{"dataset": "Sentinel-2 satellite tiles (TerraMesh)", "arch": "vgg", "beta2": 0.999, "eps": 1e-08}
Rows from block 5 of a small image classifier, named by matrix and row number. Each number is 500 + 25 x the weight over its row's rms, rounded and kept within 0 to 999. All counts start at 0. Numbers have three digits each.
After each channel's rows are labels from the 100 images, of 14976, where the channel reaches its highest value: "top examples" is what is common among them. Only what is clearly more common there than usual is listed. The data: Sentinel-2 satellite tiles (TerraMesh). In brackets: how many of the 100.
# conv: 3x3 conv (model.blocks.5.conv.weight, 192x192x3x3, each kernel summed), inputs 64-127

conv.46:495504466533502491498501506500522505502520439505504492536402487491545488503484468499529512460459507510492455480522508458508507493513495491491438488541483515505490475504502523508508492495509461
top examples: main land cover: rangeland (49); main land cover: trees (47)

conv.21:518505543486502469491522476503550473499539530504541514479553459489487524492525452480505539527498523491497499497504501507521492516534483493509505515517514492486427496501501484479457490488475433
top examples: clouds (59)

conv.33:506518507449515484515487547530432518522495540462500512510502493561499507460508495523505453475503511472544499498446536501508489472488552546505512506481511500532500498538528489491522545552558501
top examples: snow or ice (96); main land cover: snow or ice (96)

conv.2:464512524505524482500499516507502546507500517486496462492500492488497499476538484517495514510500515491504465522495515508531467480502491496502459486502466446524490498513512507512484491485488520
top examples: water (71); main land cover: water (53)

conv.86:480509484488516518504499510520498500504486481489499482529379530508485470508485501512459531487483503501511510482523513494481503518497514513503514503492468511504512459507516508506504510510527504
top examples: bare ground (63); main land cover: bare ground (49); flooded vegetation (27)

conv.24:525517523481513494515509531533437506513499556463505493509514499543504523476508497522492477492511502483530505520401530503487482500491541540509512520477515493528527511532527490485517531538560486
top examples: snow or ice (96); main land cover: snow or ice (94)

conv.144:533519530546524467490554476512570506514542491473518504513527482493541506497558465491520522513461525503505535480529511462530503496533493497484469495540480513519525437520510525525528504493460478
top examples: main land cover: rangeland (58)

conv.32:509500546558509526513528499499562508490502487482500514478525500484459491533529503509487518595518498526490553517517497517491543530510489489525522462490518498495484522495505510508511488486461503
top examples: clouds (95); main land cover: trees (80)

conv.157:495483473541493475472502459465526484482515451500500501530452477458539471491508466464526505491472499493469472491524476469508497487516452456474419489545489509476497491482473518506497462455495467
top examples: trees (89); main land cover: trees (48); main land cover: rangeland (48)

conv.103:432496510477507539557487514509487575492500516511535449508540511498491462536508500528474516527511488535497481513477505516459537515520504502549510514520533493501529552499507521505503493499496563
top examples: water (91); main land cover: water (91)

conv.31:506488515496490444478510494489507488490496508484521487489543431491525495448553408470504484506488520455484484494521484459492469451541481487474480505535496516491430474490476484493511482487502429
top examples: clouds (49); main land cover: rangeland (47)

conv.108:500461483552501490452473455473517461470487504536484510498483499458507464490487477450480516489512488495464487513493465477487477496491447456459464525500516454459498540465462517516456457452518469
top examples: built area (93); main land cover: built area (82)

conv.76:520505537504520547500514484501550492508475527524483517509501505478510522555491502501442546457501484558486488482473511500496503531468473480501525520488454493512530502495508514506455479479512480
top examples: water (76); main land cover: built area (47)

conv.116:480515527515522465487499465485532486504484525524452477534476509486497462472475493491461526470473465472505481470509505484513480512456472482485471492463401487484504473507512495514465495482482486
top examples: water (82); flooded vegetation (49)

conv.113:522520546492528496502518488524554487513568524516518542502513491518504506491516437494478552532521501483526511515502522505524497525505502517520501518495508519495417514527525454509501519513475451
top examples: trees (98); main land cover: trees (79)

conv.188:536515545538507472515572499512557533499523501500513512518549492495537517489555441512512512520470539497498542469495511484530525526519493492515481492530438511507521481510514497507502496498456478
top examples: clouds (81); main land cover: trees (51)

conv.30:512503452536518504503489518535520516501515484566480524513440497494523484501472471510496527442487514509500454492457516471507484507474502505500456531496497486503499523509514516498455497500522453
top examples: trees (100); main land cover: trees (91)

conv.143:556509533514520521495558483506561507501517489477512523491554509482527550533548457492487521510507533530496526485482502501516519537522480488503517487514436533509509466507502504528531490480495481
top examples: clouds (51)

conv.58:519480495465511527482503447464518487471495499510506504495444509440481487523441513474445522484496487523459495487484475501524500510495441446486497524490488513457516463466481493518473455444490503
top examples: water (87); main land cover: water (52); flooded vegetation (27)

conv.128:518530563573529470497528463523559480525555489520498537544497511509513544475549456495526553547511483476525517521513523504494504533495489507511520509500497536520517501530526462506493517501468456
top examples: trees (93); main land cover: trees (59); clouds (48)

conv.125:489514509507503521509501503509512515513513534496487503466519498511476509521494499506459520512483463523510503479436515508521497518469501505517492498438524457510476513513517495478473508508483504
top examples: built area (73); main land cover: built area (43)

conv.85:469490540507494476472500505490474481503498538497516463479538465512489503470502451477484500522550494472506465532501495470469471484513497502469524502486534481502471523498486472493474501504515479
top examples: built area (98); crops (93); main land cover: crops (65); main land cover: built area (32)

conv.155:483461503568504486459495452468517486466483503523491488494500501456504466497519497458498503540518452497468499529504460501475472511511453461464475517505543435460512552467462503514478461450474508
top examples: built area (99); crops (77); main land cover: built area (64)

conv.8:495513529490544513471519497524474482515532509454515458507503505512495535498518488484465504478509503487525498516497516435463508503508510521467496532487512513517502469525513492548524518507530513
top examples: bare ground (70); main land cover: bare ground (37)

conv.53:517520543472492462532520507509521549508491547526479473466532503492465494490564481527497522463477486499500477481456515481518480514510490491525477494503440493508474499507522510516484497494453489
top examples: clouds (52); main land cover: water (38)

conv.126:511506487498499458494509475500544477494528491515502518522481475471525496462494421488519519484471504469474471478507499488531477491503468474507474506531473543496475473496497489505496472475491403
top examples: trees (100); main land cover: trees (91)

conv.190:516517531556507480501514452510544485509546480531462535554474521492527525482521525495508551482495466479511508500495511510495489530453481495511487512488444504496528504516519458489471504486461503
top examples: trees (96); water (76); main land cover: trees (60)

conv.110:492485476587488458486466449474521474487510482524446523529454497472517489460476515475532509487505447452486473521513480516482457495464466473498460489499471474462518529485486475496468482468466495
top examples: built area (87); main land cover: built area (79)