A small image classifier, trained from scratch: norm batchnorm.
Rows from block 8 of a small image classifier, named by matrix and row number. Each number is 128 + 32 x the weight over its row's rms, rounded and kept within 0 to 255. All counts start at 0.
After each channel's rows are labels from the 100 images, of 14976, where the channel reaches its highest value: "colour at peak" is the nearest of a few named colours to the mean colour under the peak; "top examples" is what is common among them. Only what is clearly more common there than usual is listed. The data: Sentinel-2 satellite tiles (TerraMesh).
# conv: 3x3 conv (model.blocks.8.conv.weight, 192x192x3x3, each kernel summed), inputs 0-95

conv.80 [120 121  94 121 142 135 122  67 113 133  91 118 109 106 201 159  98 126 163 189 122 189 164 119 176  79 172 116 113 131 198 102  65 153 207 142 134 165  97 173 158 123 158 158 112 101 170 137 136 134 151 174  97 140 132 137 161 109 103 147 117 202 115 144 200 176 141 172 171 155  76 128 109 150 138 198 146  87 160 162 170 192 130 119 163 141 167 100 104 108 130 172  90  99  89  79]
colour at peak: pink; white
top examples: snow or ice; main land cover: snow or ice

conv.83 [135  25 141 128 117 151  85 118 122 104  92 102 142 103 122 121 131  81 124 123 191 102 144 122 112 221 114 103 205 107 104  71 119 154 114 138 152  94 119 128 139 106 114 129 118 127 120 128 117 104 130 122  94  77 154 131 147 218  94 141 160  96 170 121 117 122 118 101 114 129 124 109  28 129 138 116  97  88 124 106 120 114 152  99 134 146 123  92 119  98 137 114 157 202 131 139]
colour at peak: black
top examples: water; main land cover: water

conv.41 [144 143 114 119 122 144 121 117 141  94  71  91 116 118 118 184 122 137  92 121 116 113 187 146 139 115 139 127 126 134 155 143 105 132 182 129 134 138 123 227 128 135 158 139 138 105 118 120 139  87 137 130  54 143 121 126 195 118  68  78 112 153  72 190 121 157 120 140 105 137  70 126 135 130 135 108 111 121 174  95 146 119 134  77 125  61 134 130  44  81 124 100 107 125 115 105]
colour at peak: black
top examples: trees; main land cover: trees

conv.190 [132 124 101 128 141 126 121  85 118  76  36  91  85  64 172 144  95 117 129 187 131 159 136 125 149  83 163 106 129 124 207 115  62 118 195 140 123 147 102 141 111 131 132 136 130  94 145 116 136  80 138 149  72 133 132 111 152 108  83 130 108 175  85 122 171 132 120 150 144 134  48 122 109 143 173 167 132  59 161 129 192 164 120  60 182 127 138 101  43  47 103 143  82 106  94  93]
colour at peak: grey
top examples: snow or ice; main land cover: snow or ice

conv.26 [ 76  84 108 153 134 126  90 144 106 186 162 154 112 160 107 122  93  81 137 100 124 129 102  73 148 123 127  55 105 171 144 121  98 126 148 114 153 121 115  99 196 133 129 141 163 142 131 102 181 232 130 121 145 137 106 212 101 137 145 135 103 155 132 109 112 127 132 138 130 131 127  61  69 109 166 122 129 142 136 147 146 128 161 215  81 112 140  87 153 177 224 144 115 130  51 115]
colour at peak: orange
top examples: bare ground; main land cover: bare ground

conv.104 [226 101 120 100 100 186  89  76 156  83 101 105  54  92 110 126 116 142 103 106 112 105 164 186 109 170 130 113 102 154 101 101 141 121 120 128 148 155 183 145  60 115 112 136 157  41 122  62 146  93 148 124 120  76 106 122 181 120 105 101  43 118 105 144 112 118 128  97 111 144 115 175 118  94 134 105 148 124 146 101 137 115 153  89  87  91 116 136  99  97 125 106 166  96 121 125]
colour at peak: brown
top examples: trees; main land cover: trees

conv.25 [109 197 115 120 164  89 184 124 136 115 108 124 111 111 143 159 117 145 103 154  90 147 109 127 144  49 124 150 108 123 158 194 119 101 145 127  66 143 116 127 132 176 138 134 133 103 120 129 125  84 143 127 115 188 114  34 113  96 123  91 110 141  83 137 139 138 121 149 124 136  96 135 161 135 140 140 138 129 153 119 138 134  56  91 137 109 142 144  65  98  18 118  64 108 111 102]
colour at peak: brown
top examples: built area; crops; main land cover: built area

conv.126 [161  54  87 114 114 172  52  96 117 106 111 118 126 133 129 118 107 143 126 133 141 112 168 138 104 175 155  78 112 123 130  49  85 160 134 125 160 150 166 146  82  82 112 120 151  53 133  86 131 123 124 135 108  29 126 160 175 135 107 124  24 151 108 127 131 123 122  96 118 120  98 124  89 119 162 121 139 143 128 124 166 131 169 119 111  92 106 119 116 117 168 130 162 102 101 105]
colour at peak: grey
top examples: snow or ice; main land cover: snow or ice

conv.22 [111 107  99  98 158 132 128 138  79 133 163 174 138 159 168  95  93 136 182 151 127 144 139  92  83 138 178 137 130 114 120  93  71 146 100  88 133 175 156 117  85  95  50  87 166 113 176 108 131 161  99 190 174  64 132 157 126 150 180 149  87 181 118 104 167 123 189  88 164  87 110 117 126 125 150 148 163 168 102 200 164 162 143 157 103 122  84 106 129 151 161 189 120 146 101  99]
colour at peak: pink; white
top examples: snow or ice; main land cover: snow or ice

conv.168 [ 39 100 127 132 132  62 104 129  74  96 126 154 166 117 123  94 107 100 167 110 170 123  95  29 121 187 110 126 147 125  75  97 131 177  70 132  88 122 182  99 125 120 102 137 175 138 135 165 131 122 143 135 139 117 145 121  72 168 147 146 139 137 168  92 121 120 140 115 128 137 165 137  84 121 144 122 127 103  95 154 111 124  92 118  94 145 137  70 134 107 131 147 169 150 123 122]
colour at peak: pink; orange
top examples: bare ground; main land cover: bare ground

conv.30 [110 127 158 154 113 136 111 157 104 136 146 140 147 142  81 117 198 138 104  63 121  91 161 123  94 148  82 124 175  58  65 128 103 144  95 125 122  58  66 146 117  94 120 128  42 138  95  83  61 127 127  94 123 124 119 117 141 167 125 101 143  90 145 131  82 140  99  88  96 127 108  74 141 112  48  86  90 156  85 110  66  88 123 135  70 109 110 131 125 143 122  99 131 191 199 174]
colour at peak: black
top examples: water; main land cover: water; flooded vegetation

conv.54 [164 142  93 106  92 152  98 113 132 127 107  72  97 137  89 128 119 146  70  84  87  99 149 159 120 100 133  91 129 124 115 135  89 118 133 121 151 124  99 145 138 108 124 126  97  82 101  83 119 122 122  97  78 143  83 137 160 101  69  67 112 133  92 131  93 116  75 108  95 119  51  96 147  91 135  88 117 138 124  80 149 102 151 120  89  67 113 128  98 123 132  87  92 121 105  99]
colour at peak: brown
top examples: main land cover: rangeland

conv.31 [ 93 133  87 150 122 127  93 176  90 136 158 156 151 181 114 142 124 117 118 115  74 113 146  95 114  81 140 100  46 122 147 129  20 160 162 146 126 155 111 157 119 113 147 144 136 128 108 127 148 160 140 110 129 146  92 163 151 102 141  91 107 170  54 134 116 147  99 105  97 134  90  80 126 118 156 111 153 168 133 136 163 118 132 170 103  49 125 111 142 152 170 127 104  66  96 108]
colour at peak: pink
top examples: snow or ice; main land cover: snow or ice

conv.138 [ 46  97 127 134 124  73 106 124  52 103 126 139 163 118 130  77 110 101 160 122 175 125  88  29 134 177 109 118 148  82  83  72 119 169  76 133 102 115 172  90 120  96 114 137 143 144 132 171  91 124 134 134 134 118 151 127  63 164 140 153 154 124 177  77 127 111 136 127 128 133 161 140  88 130 119 129 124 109  62 147 106 125 103 122 128 156 140  75 134 116 133 143 165 146 127 127]
colour at peak: pink; orange
top examples: bare ground; main land cover: bare ground

conv.57 [176 149 126  96  85 159 104 132 162 119 100  61 115 131  59 144 166 153  67  44 117  84 192 187 124 138 107 122 148 141 112 152 121 123 134 121 141 114 124 176 141 120 134 121 102 105  99 109 131 108 110 102  69 141 110 126 198 131  52  64 140 121 120 163  70 129 117 124  94 116  92 128 152 106  92  66  96 135 137  60 100  81 142 105  97  68 120 161  98 113 126  62 125 138 152 132]
colour at peak: brown
top examples: trees; main land cover: trees

conv.171 [124 139 120 128 146 132 132 122 134  93  77 120 107 104 132 252 114 116 108 142 120 127 160 127 130 104 130 132 131 137 195 146  84 135 228 132 128 119 109 189 146 156 173 144 143 117 117 117 153  89 136 125  81 155 132 126 163 121 100 101 118 154  73 177 131 184 111 127 109 138  73 110 117 152 154 126 112 103 225 118 147 128 128  73 142  85 136 115  44  58 125 118  95 135 103 104]
colour at peak: black
top examples: trees; main land cover: trees

conv.42 [150  89 105 126 117 178  71 100 134 183 127 109  91 132 131  94 100 115 132 115 137 133 126 130 143 157 157  42 142 158 111 110 138 103 105 122 232 139 131  98 181 102  69 126 145 103 162  70 149 177 133 157 122 118 102 185 129 138 104 147  84 139 150 106 136  81 164 137 162 126 122  79  93  82 146 134 129 131 113 126 164 147 243 161  96 123 124 110 125 158 182 136 127 151  73 113]
colour at peak: pink
top examples: snow or ice; main land cover: snow or ice

conv.13 [120  13 149 136 108 145  82 130 111 110 109 116 156 117 113 126 141  85 127 111 164 102 152 115 121 235 110 128 142 108 111  56 115 205 121 136 137 102 173 139 116 111 130 133 145 126 116 135 121 119 139 120 103  41 169 138 142 204 104 130 141  95 133 131 111 143 120 112 110 138 123 138  22 147 126 108 100 101 127 116 111 110 139 116 119 120 132 106 134 112 146 118 210 154 149 155]
colour at peak: orange; pink
top examples: bare ground; main land cover: bare ground

conv.108 [ 96 120  92 140 153 122  95 151  96 120 152 174 169 153 142 151 132 128 158 143 137 129 169 100 101 120 140 115  73 141 172 118  22 214 185 127 110 150 162 174 117 116 172 124 182 137 136 141 160 146 120 141 152 130 140 147 158 131 166 143  85 171 112 152 141 186 142  97 131 120 117  91 109 152 172 135 156 143 140 170 153 140 117 149 121 109 115 127 139 135 158 160 133  60 118  98]
colour at peak: black
top examples: main land cover: trees

conv.85 [ 69 156 114 119 219  36 182 146 122 144 175 221 135 150 148 132  79 129 158 147 110 150  81  89  88  87 124 156 112 140 129 153 135 126 109 117  58 145 147 102 142 157 102 119 189 122 147 139 149 147 129 152 197 159 124 112  84 115 217 130  86 139 116 120 144 134 169  92 148 124 140 137 141 135 161 143 157 152 137 185 124 142  65 152 103 121 115 121 140 144 120 164 101 124  82  91]
colour at peak: pink; white
top examples: snow or ice; main land cover: snow or ice

conv.62 [255 133 113 101  78 170 106  94 149  98  93  70  71 102 124 119 129 156  98 110 114 115 154 249 125 142 149 110 136 123  88 124 131 105 113 138 153 150 143 140  90  99 106 134 125  63 137  82 112  93 139 143  93 112  87 120 166 120  76 104 105 135 116 131 126 105 137 120 128 138  88 151 145  77 121 116 129 123 121  94 149 128 153  87 100 101 119 144  76 101 118 104 130 116 139 122]
colour at peak: brown
top examples: trees; main land cover: rangeland

conv.135 [ 92 131  82 138 104 136  96 180 100 130 184 155 157 201  95 144 137 141 132  87  94 104 157 105 121 109 114  78  78 123 107 125  36 186 150 116 125 132 119 172 114  95 158 124 134 141  99 132 135 156 128 101 133 122  82 161 157 123 147 101 102 144 104 143  98 158 105 120  94 121 113  71 134  71 125  96 130 170 127 143 113 102 129 179  64  92 129 133 180 160 176 130 127  63 108 119]
colour at peak: orange; pink
top examples: bare ground; main land cover: bare ground

conv.20 [105 125 126 134 148 113 133 116 114  45  75 121 114  93 139 205 108 112 117 156 136 125 140 108  96 107 137 141 119 128 231 130  91 142 216 133 103 129 125 163 110 156 175 130 158 116 121 110 155  65 136 126  95 129 156 104 139 123 110 122 109 143  99 155 137 211 114  92 113 132  96 122 107 191 174 132 122  98 201 123 148 132 105  48 159 109 118 110  67  29 106 127 102 120 110 104]
colour at peak: black
top examples: trees; main land cover: trees

conv.38 [115  66 155 133 123 139  99 127 123 104  83  97 135  95 114 143 143  77 113 120 178  98 146 113 100 180  99 114 202 111 121 110 108 152 131 128 138  67  92 138 153 128 127 113 112 132 108 119 128  96 110 110  84 120 165 116 146 222  88 129 167  84 163 134 109 137 107  93 105 112 114 104  39 142 143 109  77  75 146  99 110 105 136  90 132 139 110  97 109  91 120 105 134 215 140 145]
colour at peak: black
top examples: water; main land cover: water; flooded vegetation

conv.43 [ 90 147  63 135 132 109 127 187  99 129 210 178 195 218 128 102 143 176 146 118 100 121 126 119  91  98 134 115  81  87  88 125  51 157  96 110  98 145 139 135  96  88 111 113 162 117 126 152  90 141 138 137 162 119  86 126 120 113 175 115  54 134 124 115 127 129 140  98 125 121 134 117 172  73 146 119 141 255  78 158 123 125 100 163  80 100 112 158 149 166 133 145 119  60 133 113]
colour at peak: orange; pink
top examples: bare ground; main land cover: bare ground

conv.35 [116 146 178 148 136 130 121 162 131 114  85 102 121  92 107 138 185 118  99 118 135 109 127 130 127 132  89 116 197 106  92 166 113 126  99 120 131  59  54 115 146 143  91 113  95 140 101 101 109  87 105 100  80 173 113  89 120 172  93 101 172 112 150 133 105 114  95 134 101 109  90  71 134 110 131 105  72 104 129  97 108 103 125  82 108 118 120 135  83  97  78  98 110 214 180 171]
colour at peak: black
top examples: water; main land cover: water

conv.52 [111  34 158 133 102 142  81 123 106 109 102 104 149 112 115 131 148  83 122 116 165 103 156 108 121 203 112 129 148  95 125  61 103 212 131 130 137  93 156 145 117 110 143 127 127 128 112 130 112 117 129 114  93  48 194 139 141 201  93 129 147  90 132 135 112 156 113 113 107 129 115 130  30 172 116 111  96  92 128 112 109 110 139 114 136 124 128 103 130 110 146 116 186 158 157 157]
colour at peak: black
top examples: trees; main land cover: trees; clouds

conv.174 [136 187 119 103 122 120 148 130 146 121 119 106 130 131  69 147 138 166  55  86  91  86 126 149  96 111  66 149 129 131 123 172 148 113 126  90 109 120 141 138 133 141 130  92 131 106  65 124 120  94  95  78 113 151 113  83 123 116 113  41 105  89 117 141  67 135 101  97  70  92 129 157 181 119 112  66 122 148 139  76  67  64 105 106  82  75  96 167  97 120  70  64 115 122 137 119]
colour at peak: brown
top examples: crops; main land cover: crops; built area

conv.134 [ 88 150  63 149 133 119 113 193 112 148 238 174 155 232  95 127 134 129 120  94 102  97 124 109  79  98 121  85  86 128  82 146  20 149 109 117 109 134 111 136 125 111 109 116 136 145  98 116 141 166 132 103 146 153  77 146 133 118 160  99  74 131 116 127  95 126 110  77  89 118 118  67 150  54 135  90 127 205 119 137 118  99 116 202  54  79 105 137 156 182 155 123 106  75  97 115]
colour at peak: orange; pink
top examples: bare ground; main land cover: bare ground

conv.32 [150 149 171  97 108 120 136 143 155 130 127 117 137 119  44 124 167 146  74  40 117  81 116 157 100 158  42 168 154 155  88 160 168 123  95 113 114 117 150 114 137 146 105  94 138 120  76 129 141 104  91  76 135 128 138  93 107 148 125  76 163  70 135 133  44 120 108 100  83  95 150 181 158 119 113  49 124 131 132  81  37  54 113 110  52 110 105 176 136 125  91  66 161 157 193 161]
colour at peak: black
top examples: water; flooded vegetation; main land cover: water; main land cover: flooded vegetation

conv.70 [174 139 102 133 164 146 153  86 107  76 101 118 112 110 182 120  83 161 152 171 143 141 162 141 101 157 184 168 140 113 124 109 103 125 101 132 144 159 172 135  37 134  36 120 169 102 175  98 130 101 136 193 116  84 138 127 168 149 118 145  69 157 116 116 175 122 177 101 159 126 100 158 157 118 164 153 142 138 134 151 189 166 147  90 117 120 110 117  75  99 127 159 132 150  94  85]
colour at peak: pink; white
top examples: snow or ice; main land cover: snow or ice

conv.117 [255 125 127 101  94 175  97  96 199 118 101  85  44 100 115 118 128 147 105 102 121 115 145 231 124 156 142 102 133 165  81 134 171  91 102 130 158 157 163 126 122 124  91 126 144  66 141  72 144 113 145 141 116 118  93 125 157 120  89 122 100 116 137 136 119  92 149 120 135 138 135 158 133  67 127 114 149 117 135  94 136 126 159 104  88 122 124 145 108 113 124 107 144 119 131 132]
colour at peak: brown
top examples: main land cover: rangeland; flooded vegetation

conv.74 [ 41  98 124 140 125  74  98 130  59  97 123 141 170 120 127  82 110 101 163 119 172 122  91  29 126 183 111 119 146 103  84  76 112 180  75 136  96 116 182  93 116  99 110 140 166 142 132 174 113 120 140 133 128 110 146 126  69 166 137 149 144 133 164  82 125 115 134 119 125 137 157 139  88 124 144 125 123 106  74 149 116 125  98 118 116 146 139  75 133 111 135 145 171 145 126 125]
colour at peak: pink; orange
top examples: bare ground; main land cover: bare ground

conv.112 [ 69 184 113 125 201  52 188 140 116 140 136 149 109 131 145 153 105 131 114 160 100 152  89  94 133  24 123 140 115 117 168 199  89 106 152 126  73 118  63 116 148 197 143 140 121 123 120 120 128 130 136 120 136 230 120 101 101  92 148 108 123 143  94 128 141 139 113 126 124 134  91  84 147 150 144 145 133 132 149 137 141 138  73 132 147 116 141 128 108 126  99 132  29 120  87  86]
colour at peak: brown
top examples: built area; main land cover: built area

conv.4 [132 159 108 135 104 136 122 140 126 141 147 118 157 168  58 130 167 197  89  43  83  86 157 151  97  99  73 127 144 104 102 141 104 141 121 123 123  96  68 159 137 107 147 119  24 114  82 114  92 135 122  76 119 128 103 126 145 122 115  84 103  83 145 144  63 143  93  96  88 121 124 124 199 107  41  71 113 184 106  99  45  75 122 148  69  90 110 168 135 155 127  90  99 129 156 123]
colour at peak: brown
top examples: crops; main land cover: crops; built area

conv.148 [126 118 155 133 121 145 119 134 131 107  93 106 144 125  98 188 174 120 109 104 131  88 202 128 119 147 117 146 135 129 159 129 110 184 183 129 139 103 135 235 137 139 188 121 137 134 101 123 144 109 112 112  78 126 155 142 172 153  85 105 147 119 113 214 100 230 126 117  93 118 111 129 110 166 117  89  90 117 171 104 115  95 140 104 124  89 121 131 117 101 147 101 145 150 156 143]
colour at peak: black
top examples: trees; main land cover: trees

conv.37 [ 85  96 123  86  76  90 113  51 102 133  75  65  80  51 142 102  97 118 136 138 137 156  78  89 180 112 115  89 136  83 123  81 125  94 122 130 125 119  79  97 156 105 127 129  19  98 133 150  44 124 121 125  94 112 139 120  86 120  90 146 150 121 148  96 143 106 102 191 145 126 105 122  99 137  71 155 125  43  99 124 107 143 116 108 172 179 155  89 110 105 102 132 112 114 109 113]
colour at peak: white
top examples: snow or ice; main land cover: snow or ice

conv.119 [154  44  85  90  94 155  46  84 105  95  91  94 114 120 126 104  86 140 132 132 144 127 141 128 142 161 140  56 125 105 135  34  65 151 136 129 158 141 149 126  77  80 105 126 113  60 127 132 105 119 117 117  83  31 133 164 154 135  88 126  85 153 114 108 129 102  92 140 117 123  94 122  79 125 148 129 133 118 116 122 153 134 161 114 131 115 129 111 117 105 171 133 165  99  92 102]
colour at peak: pink
top examples: snow or ice; main land cover: snow or ice

conv.191 [106  90  78 129 101 148  54 124 106 175 152 126 110 155 130  90 104 109 143 114 120 136 118 101 157 127 162  37  91 134 122 100  84 126 127 114 174 154 125 105 151  75 107 137 141 115 151 101 136 221 134 147 130 113  88 218 116 124 122 142  89 167 129  96 137 102 153 149 151 130 118  68  97  80 135 135 142 147  99 144 166 146 182 204 102 115 133 110 138 182 219 148 116 100  72 109]
colour at peak: pink
top examples: snow or ice; main land cover: snow or ice

conv.154 [124 116  93 113  49 164  94 115  88 147 138 119 122 145 132 123 119 150 119 113  78 141 176 118 180  84 163 126  66  63 135  94  65 144 154 129 166 167 108 168 111  73 162 147  97  82 138 108  55 154 149 138 119 103 113 164 169  93 113 106 117 159  81 126 139 147 122 180 143 148  73 133 135 128  94 136 154 150 102 126 164 144 163 152 123  96 147 122 119 151 158 127  95  68 117  90]
colour at peak: pink
top examples: snow or ice; main land cover: snow or ice

conv.139 [122 144 173 135 120 116 121 164 131 132 127 122 139 135  27 136 166 137  88  22 127  70 125 128  95 157  43 130 168 138 101 166 130 132 112 126 126  64  88 121 155 143 110 115 106 146  76 121 140 121 104  70 113 157 125 118 117 163 110  90 188  97 141 132  27 123  90  91  76 114 122  87 139 118 125  45  89 137 134  92  57  53 126 122  63 107 108 145 129 128 121  76 140 192 175 162]
colour at peak: black
top examples: water; main land cover: water; flooded vegetation

conv.97 [149 133  95 137 167 148 133 106 104 100 120 144 154 146 188 147  90 162 170 188 158 147 185 127 100 149 204 166 143 142 157 105  87 174 145 120 139 159 154 173  82 128  90 116 160 118 168 121 158 127 118 183 130  78 151 153 182 152 140 163  86 189 126 142 182 182 164 101 154 118 111 155 150 146 161 163 145 136 150 170 178 170 146 120 130 134 111 112 130 111 160 174 136 151  98  75]
colour at peak: pink; white
top examples: snow or ice; main land cover: snow or ice

conv.39 [ 67 123  89 138 125  49 102 104 101  84 110 143 156 114 126 115  56 147 172 117 120 152  91  79 186 115 111 102 108 134 143  94  54 178 155 138  67 125 150 113 146 115 139 158 149 147 128 207 132 123 142 115 101 134 112 124  81 127 125 126 151 175 119  99 127 127  97 179 123 151 129 115 103 115 150 142 135  85 120 168 122 135  71 118 120 128 180  81 133  98 133 163 152  82  81  81]
colour at peak: white
top examples: snow or ice; main land cover: snow or ice

conv.58 [163 150 156 109 117 124 120 152 158 130 115 101 131 125  34 138 150 147  73  29 132  86 125 162 104 145  42 118 177 157 112 167 151 109 121 126 130  73 107 124 163 147 112 105 114 139  79 141 145 115  92  59 108 162 119 115 130 152 100  86 185  90 152 137  40 111  82 100  83 105 139 100 146 109 135  55  91 133 143  78  68  64 129 113  67 112 108 151 123 121 115  68 130 181 160 149]
colour at peak: black
top examples: water; main land cover: water

conv.179 [148 129 111 116 151 143 152  74  99 143 126 133 132 125 222 111  81 150 191 167 146 171 151 119 117 153 152 165 154 119 135  98 133 124 124 107 146 139 128 132 124 117  83 116 123 156 213 121 123 138 118 245 137 104 142 141 139 156 135 189 114 154 143 110 211 140 209 118 197 117 132 158 137 138 124 191 119 125 119 180 140 199 146 129 132 154 118 100 126 129 141 197 141 165  91  89]
colour at peak: white; pink
top examples: snow or ice; main land cover: snow or ice

conv.21 [170  85 145 106 144 148 119 102 162  89  90 135  83  53 107 151 114 117 107 117 124 102 149 151  99 180 107 141  93 201 132 124 141 137 132 123 117 126 213 139 121 160 117 113 212  64 113  70 206  91 126 112 126 100 136 102 156 128 125 112  44  94 109 160 105 139 121  92 103 122 122 191  79 130 181 105 125  74 190 107 125 108 122  82  89  94 116 137 108  82 112 108 184  98 122 130]
colour at peak: black
top examples: main land cover: trees; flooded vegetation; main land cover: flooded vegetation

conv.73 [ 91 104  71 134 107 129  66 138  99 173 175 146 117 167 132  83 110 103 149 114 115 137 110  92 145 109 154  44  77 127 103 108  72 123 116 109 141 151 121 103 147  74 114 132 141 133 148 111 135 244 132 147 144 123  83 187 107 119 141 143 102 161 130  89 138 103 154 142 148 126 127  66 108  67 129 136 140 155  89 156 152 144 145 242 100 120 129 109 145 201 194 154 106  83  81 110]
colour at peak: pink
top examples: snow or ice; main land cover: snow or ice

conv.159 [ 81  75 119 141 132 130 105 153 105 116 126 145 165 139 102 149 124 100 144 112 138 108 146  88 142 162  87 103 111 137 145  99  72 255 160 138 124  87 150 152 140 140 156 138 162 147  96 166 157 131 131  95 110 122 131 152 142 157 129 121 157 131 110 137 101 155  90 141  87 136 118 103  48 132 159 106 100 111 153 139 106 102 127 136 116 110 156  95 159 122 168 131 197 121 109 127]
colour at peak: orange; pink
top examples: bare ground; main land cover: bare ground

conv.86 [ 99  19 131 128 146 120 109 116 101 114  95 112 147 102 131 105 114  71 128 146 233 110 108  83  94 193 120 100 184 127 124  76 126 146 103 124 143  92 128  97 170 120 103 114 146 119 125 116 141 110 110 127 113  91 171 131 102 176 113 154 139  98 171 103 126 112 125  85 119 109 128 107   0 143 181 126 102  94 113 115 135 123 143 103 150 154 109  71 117 102 136 124 145 179 117 123]
colour at peak: white; pink
top examples: snow or ice; main land cover: snow or ice

conv.49 [ 46  99 122 127 114  50  94 123  73  84 120 143 157 115 122  82 103 102 164 105 169 126  87  41 137 186 111 121 153 117  68  83 125 171  63 126  77 128 188  91 106 104 107 144 167 128 134 166 119 117 147 134 129 102 150 117  68 164 136 144 126 145 170  88 122 107 137 131 129 143 162 145  87 118 129 124 130  98  79 152 106 126  82 114 102 148 147  80 130 102 127 146 166 143 124 116]
colour at peak: pink; orange
top examples: bare ground; main land cover: bare ground

conv.16 [ 46  74 124 114 120  88  98  87  58 106  63  72 121  87 138 110 111 106 120 156 189 125 104  66 117 133 132 105 143  92 161  79  81 139 132 124  98 109 118 110 122 113 129 114 105 113 120 122 109  96 115 117  79  98 235 115  93 144  80 144 140 112 131 105 135 130  96 116 117 115  99 110  70 215 145 138 107  59 107 110 131 131  97  91 201 150 120 100 108  87 115 125 121 126 126 114]
colour at peak: black
top examples: snow or ice; main land cover: snow or ice; main land cover: water

conv.136 [132 129 123 132 122 146 123 123 132 106  94 106 137 134 117 194 140 131 114 117 125 107 201 132 129 127 136 139 119 130 165 130 105 162 199 138 141 132 130 255 132 135 191 135 140 117 119 123 142 111 138 132  75 130 140 145 183 128  83 106 117 142  98 219 118 211 133 129 111 136  96 125 123 153 125 106 111 127 170 114 132 116 142 103 129  82 128 129  95 100 148 113 122 123 124 112]
colour at peak: black
top examples: trees; main land cover: trees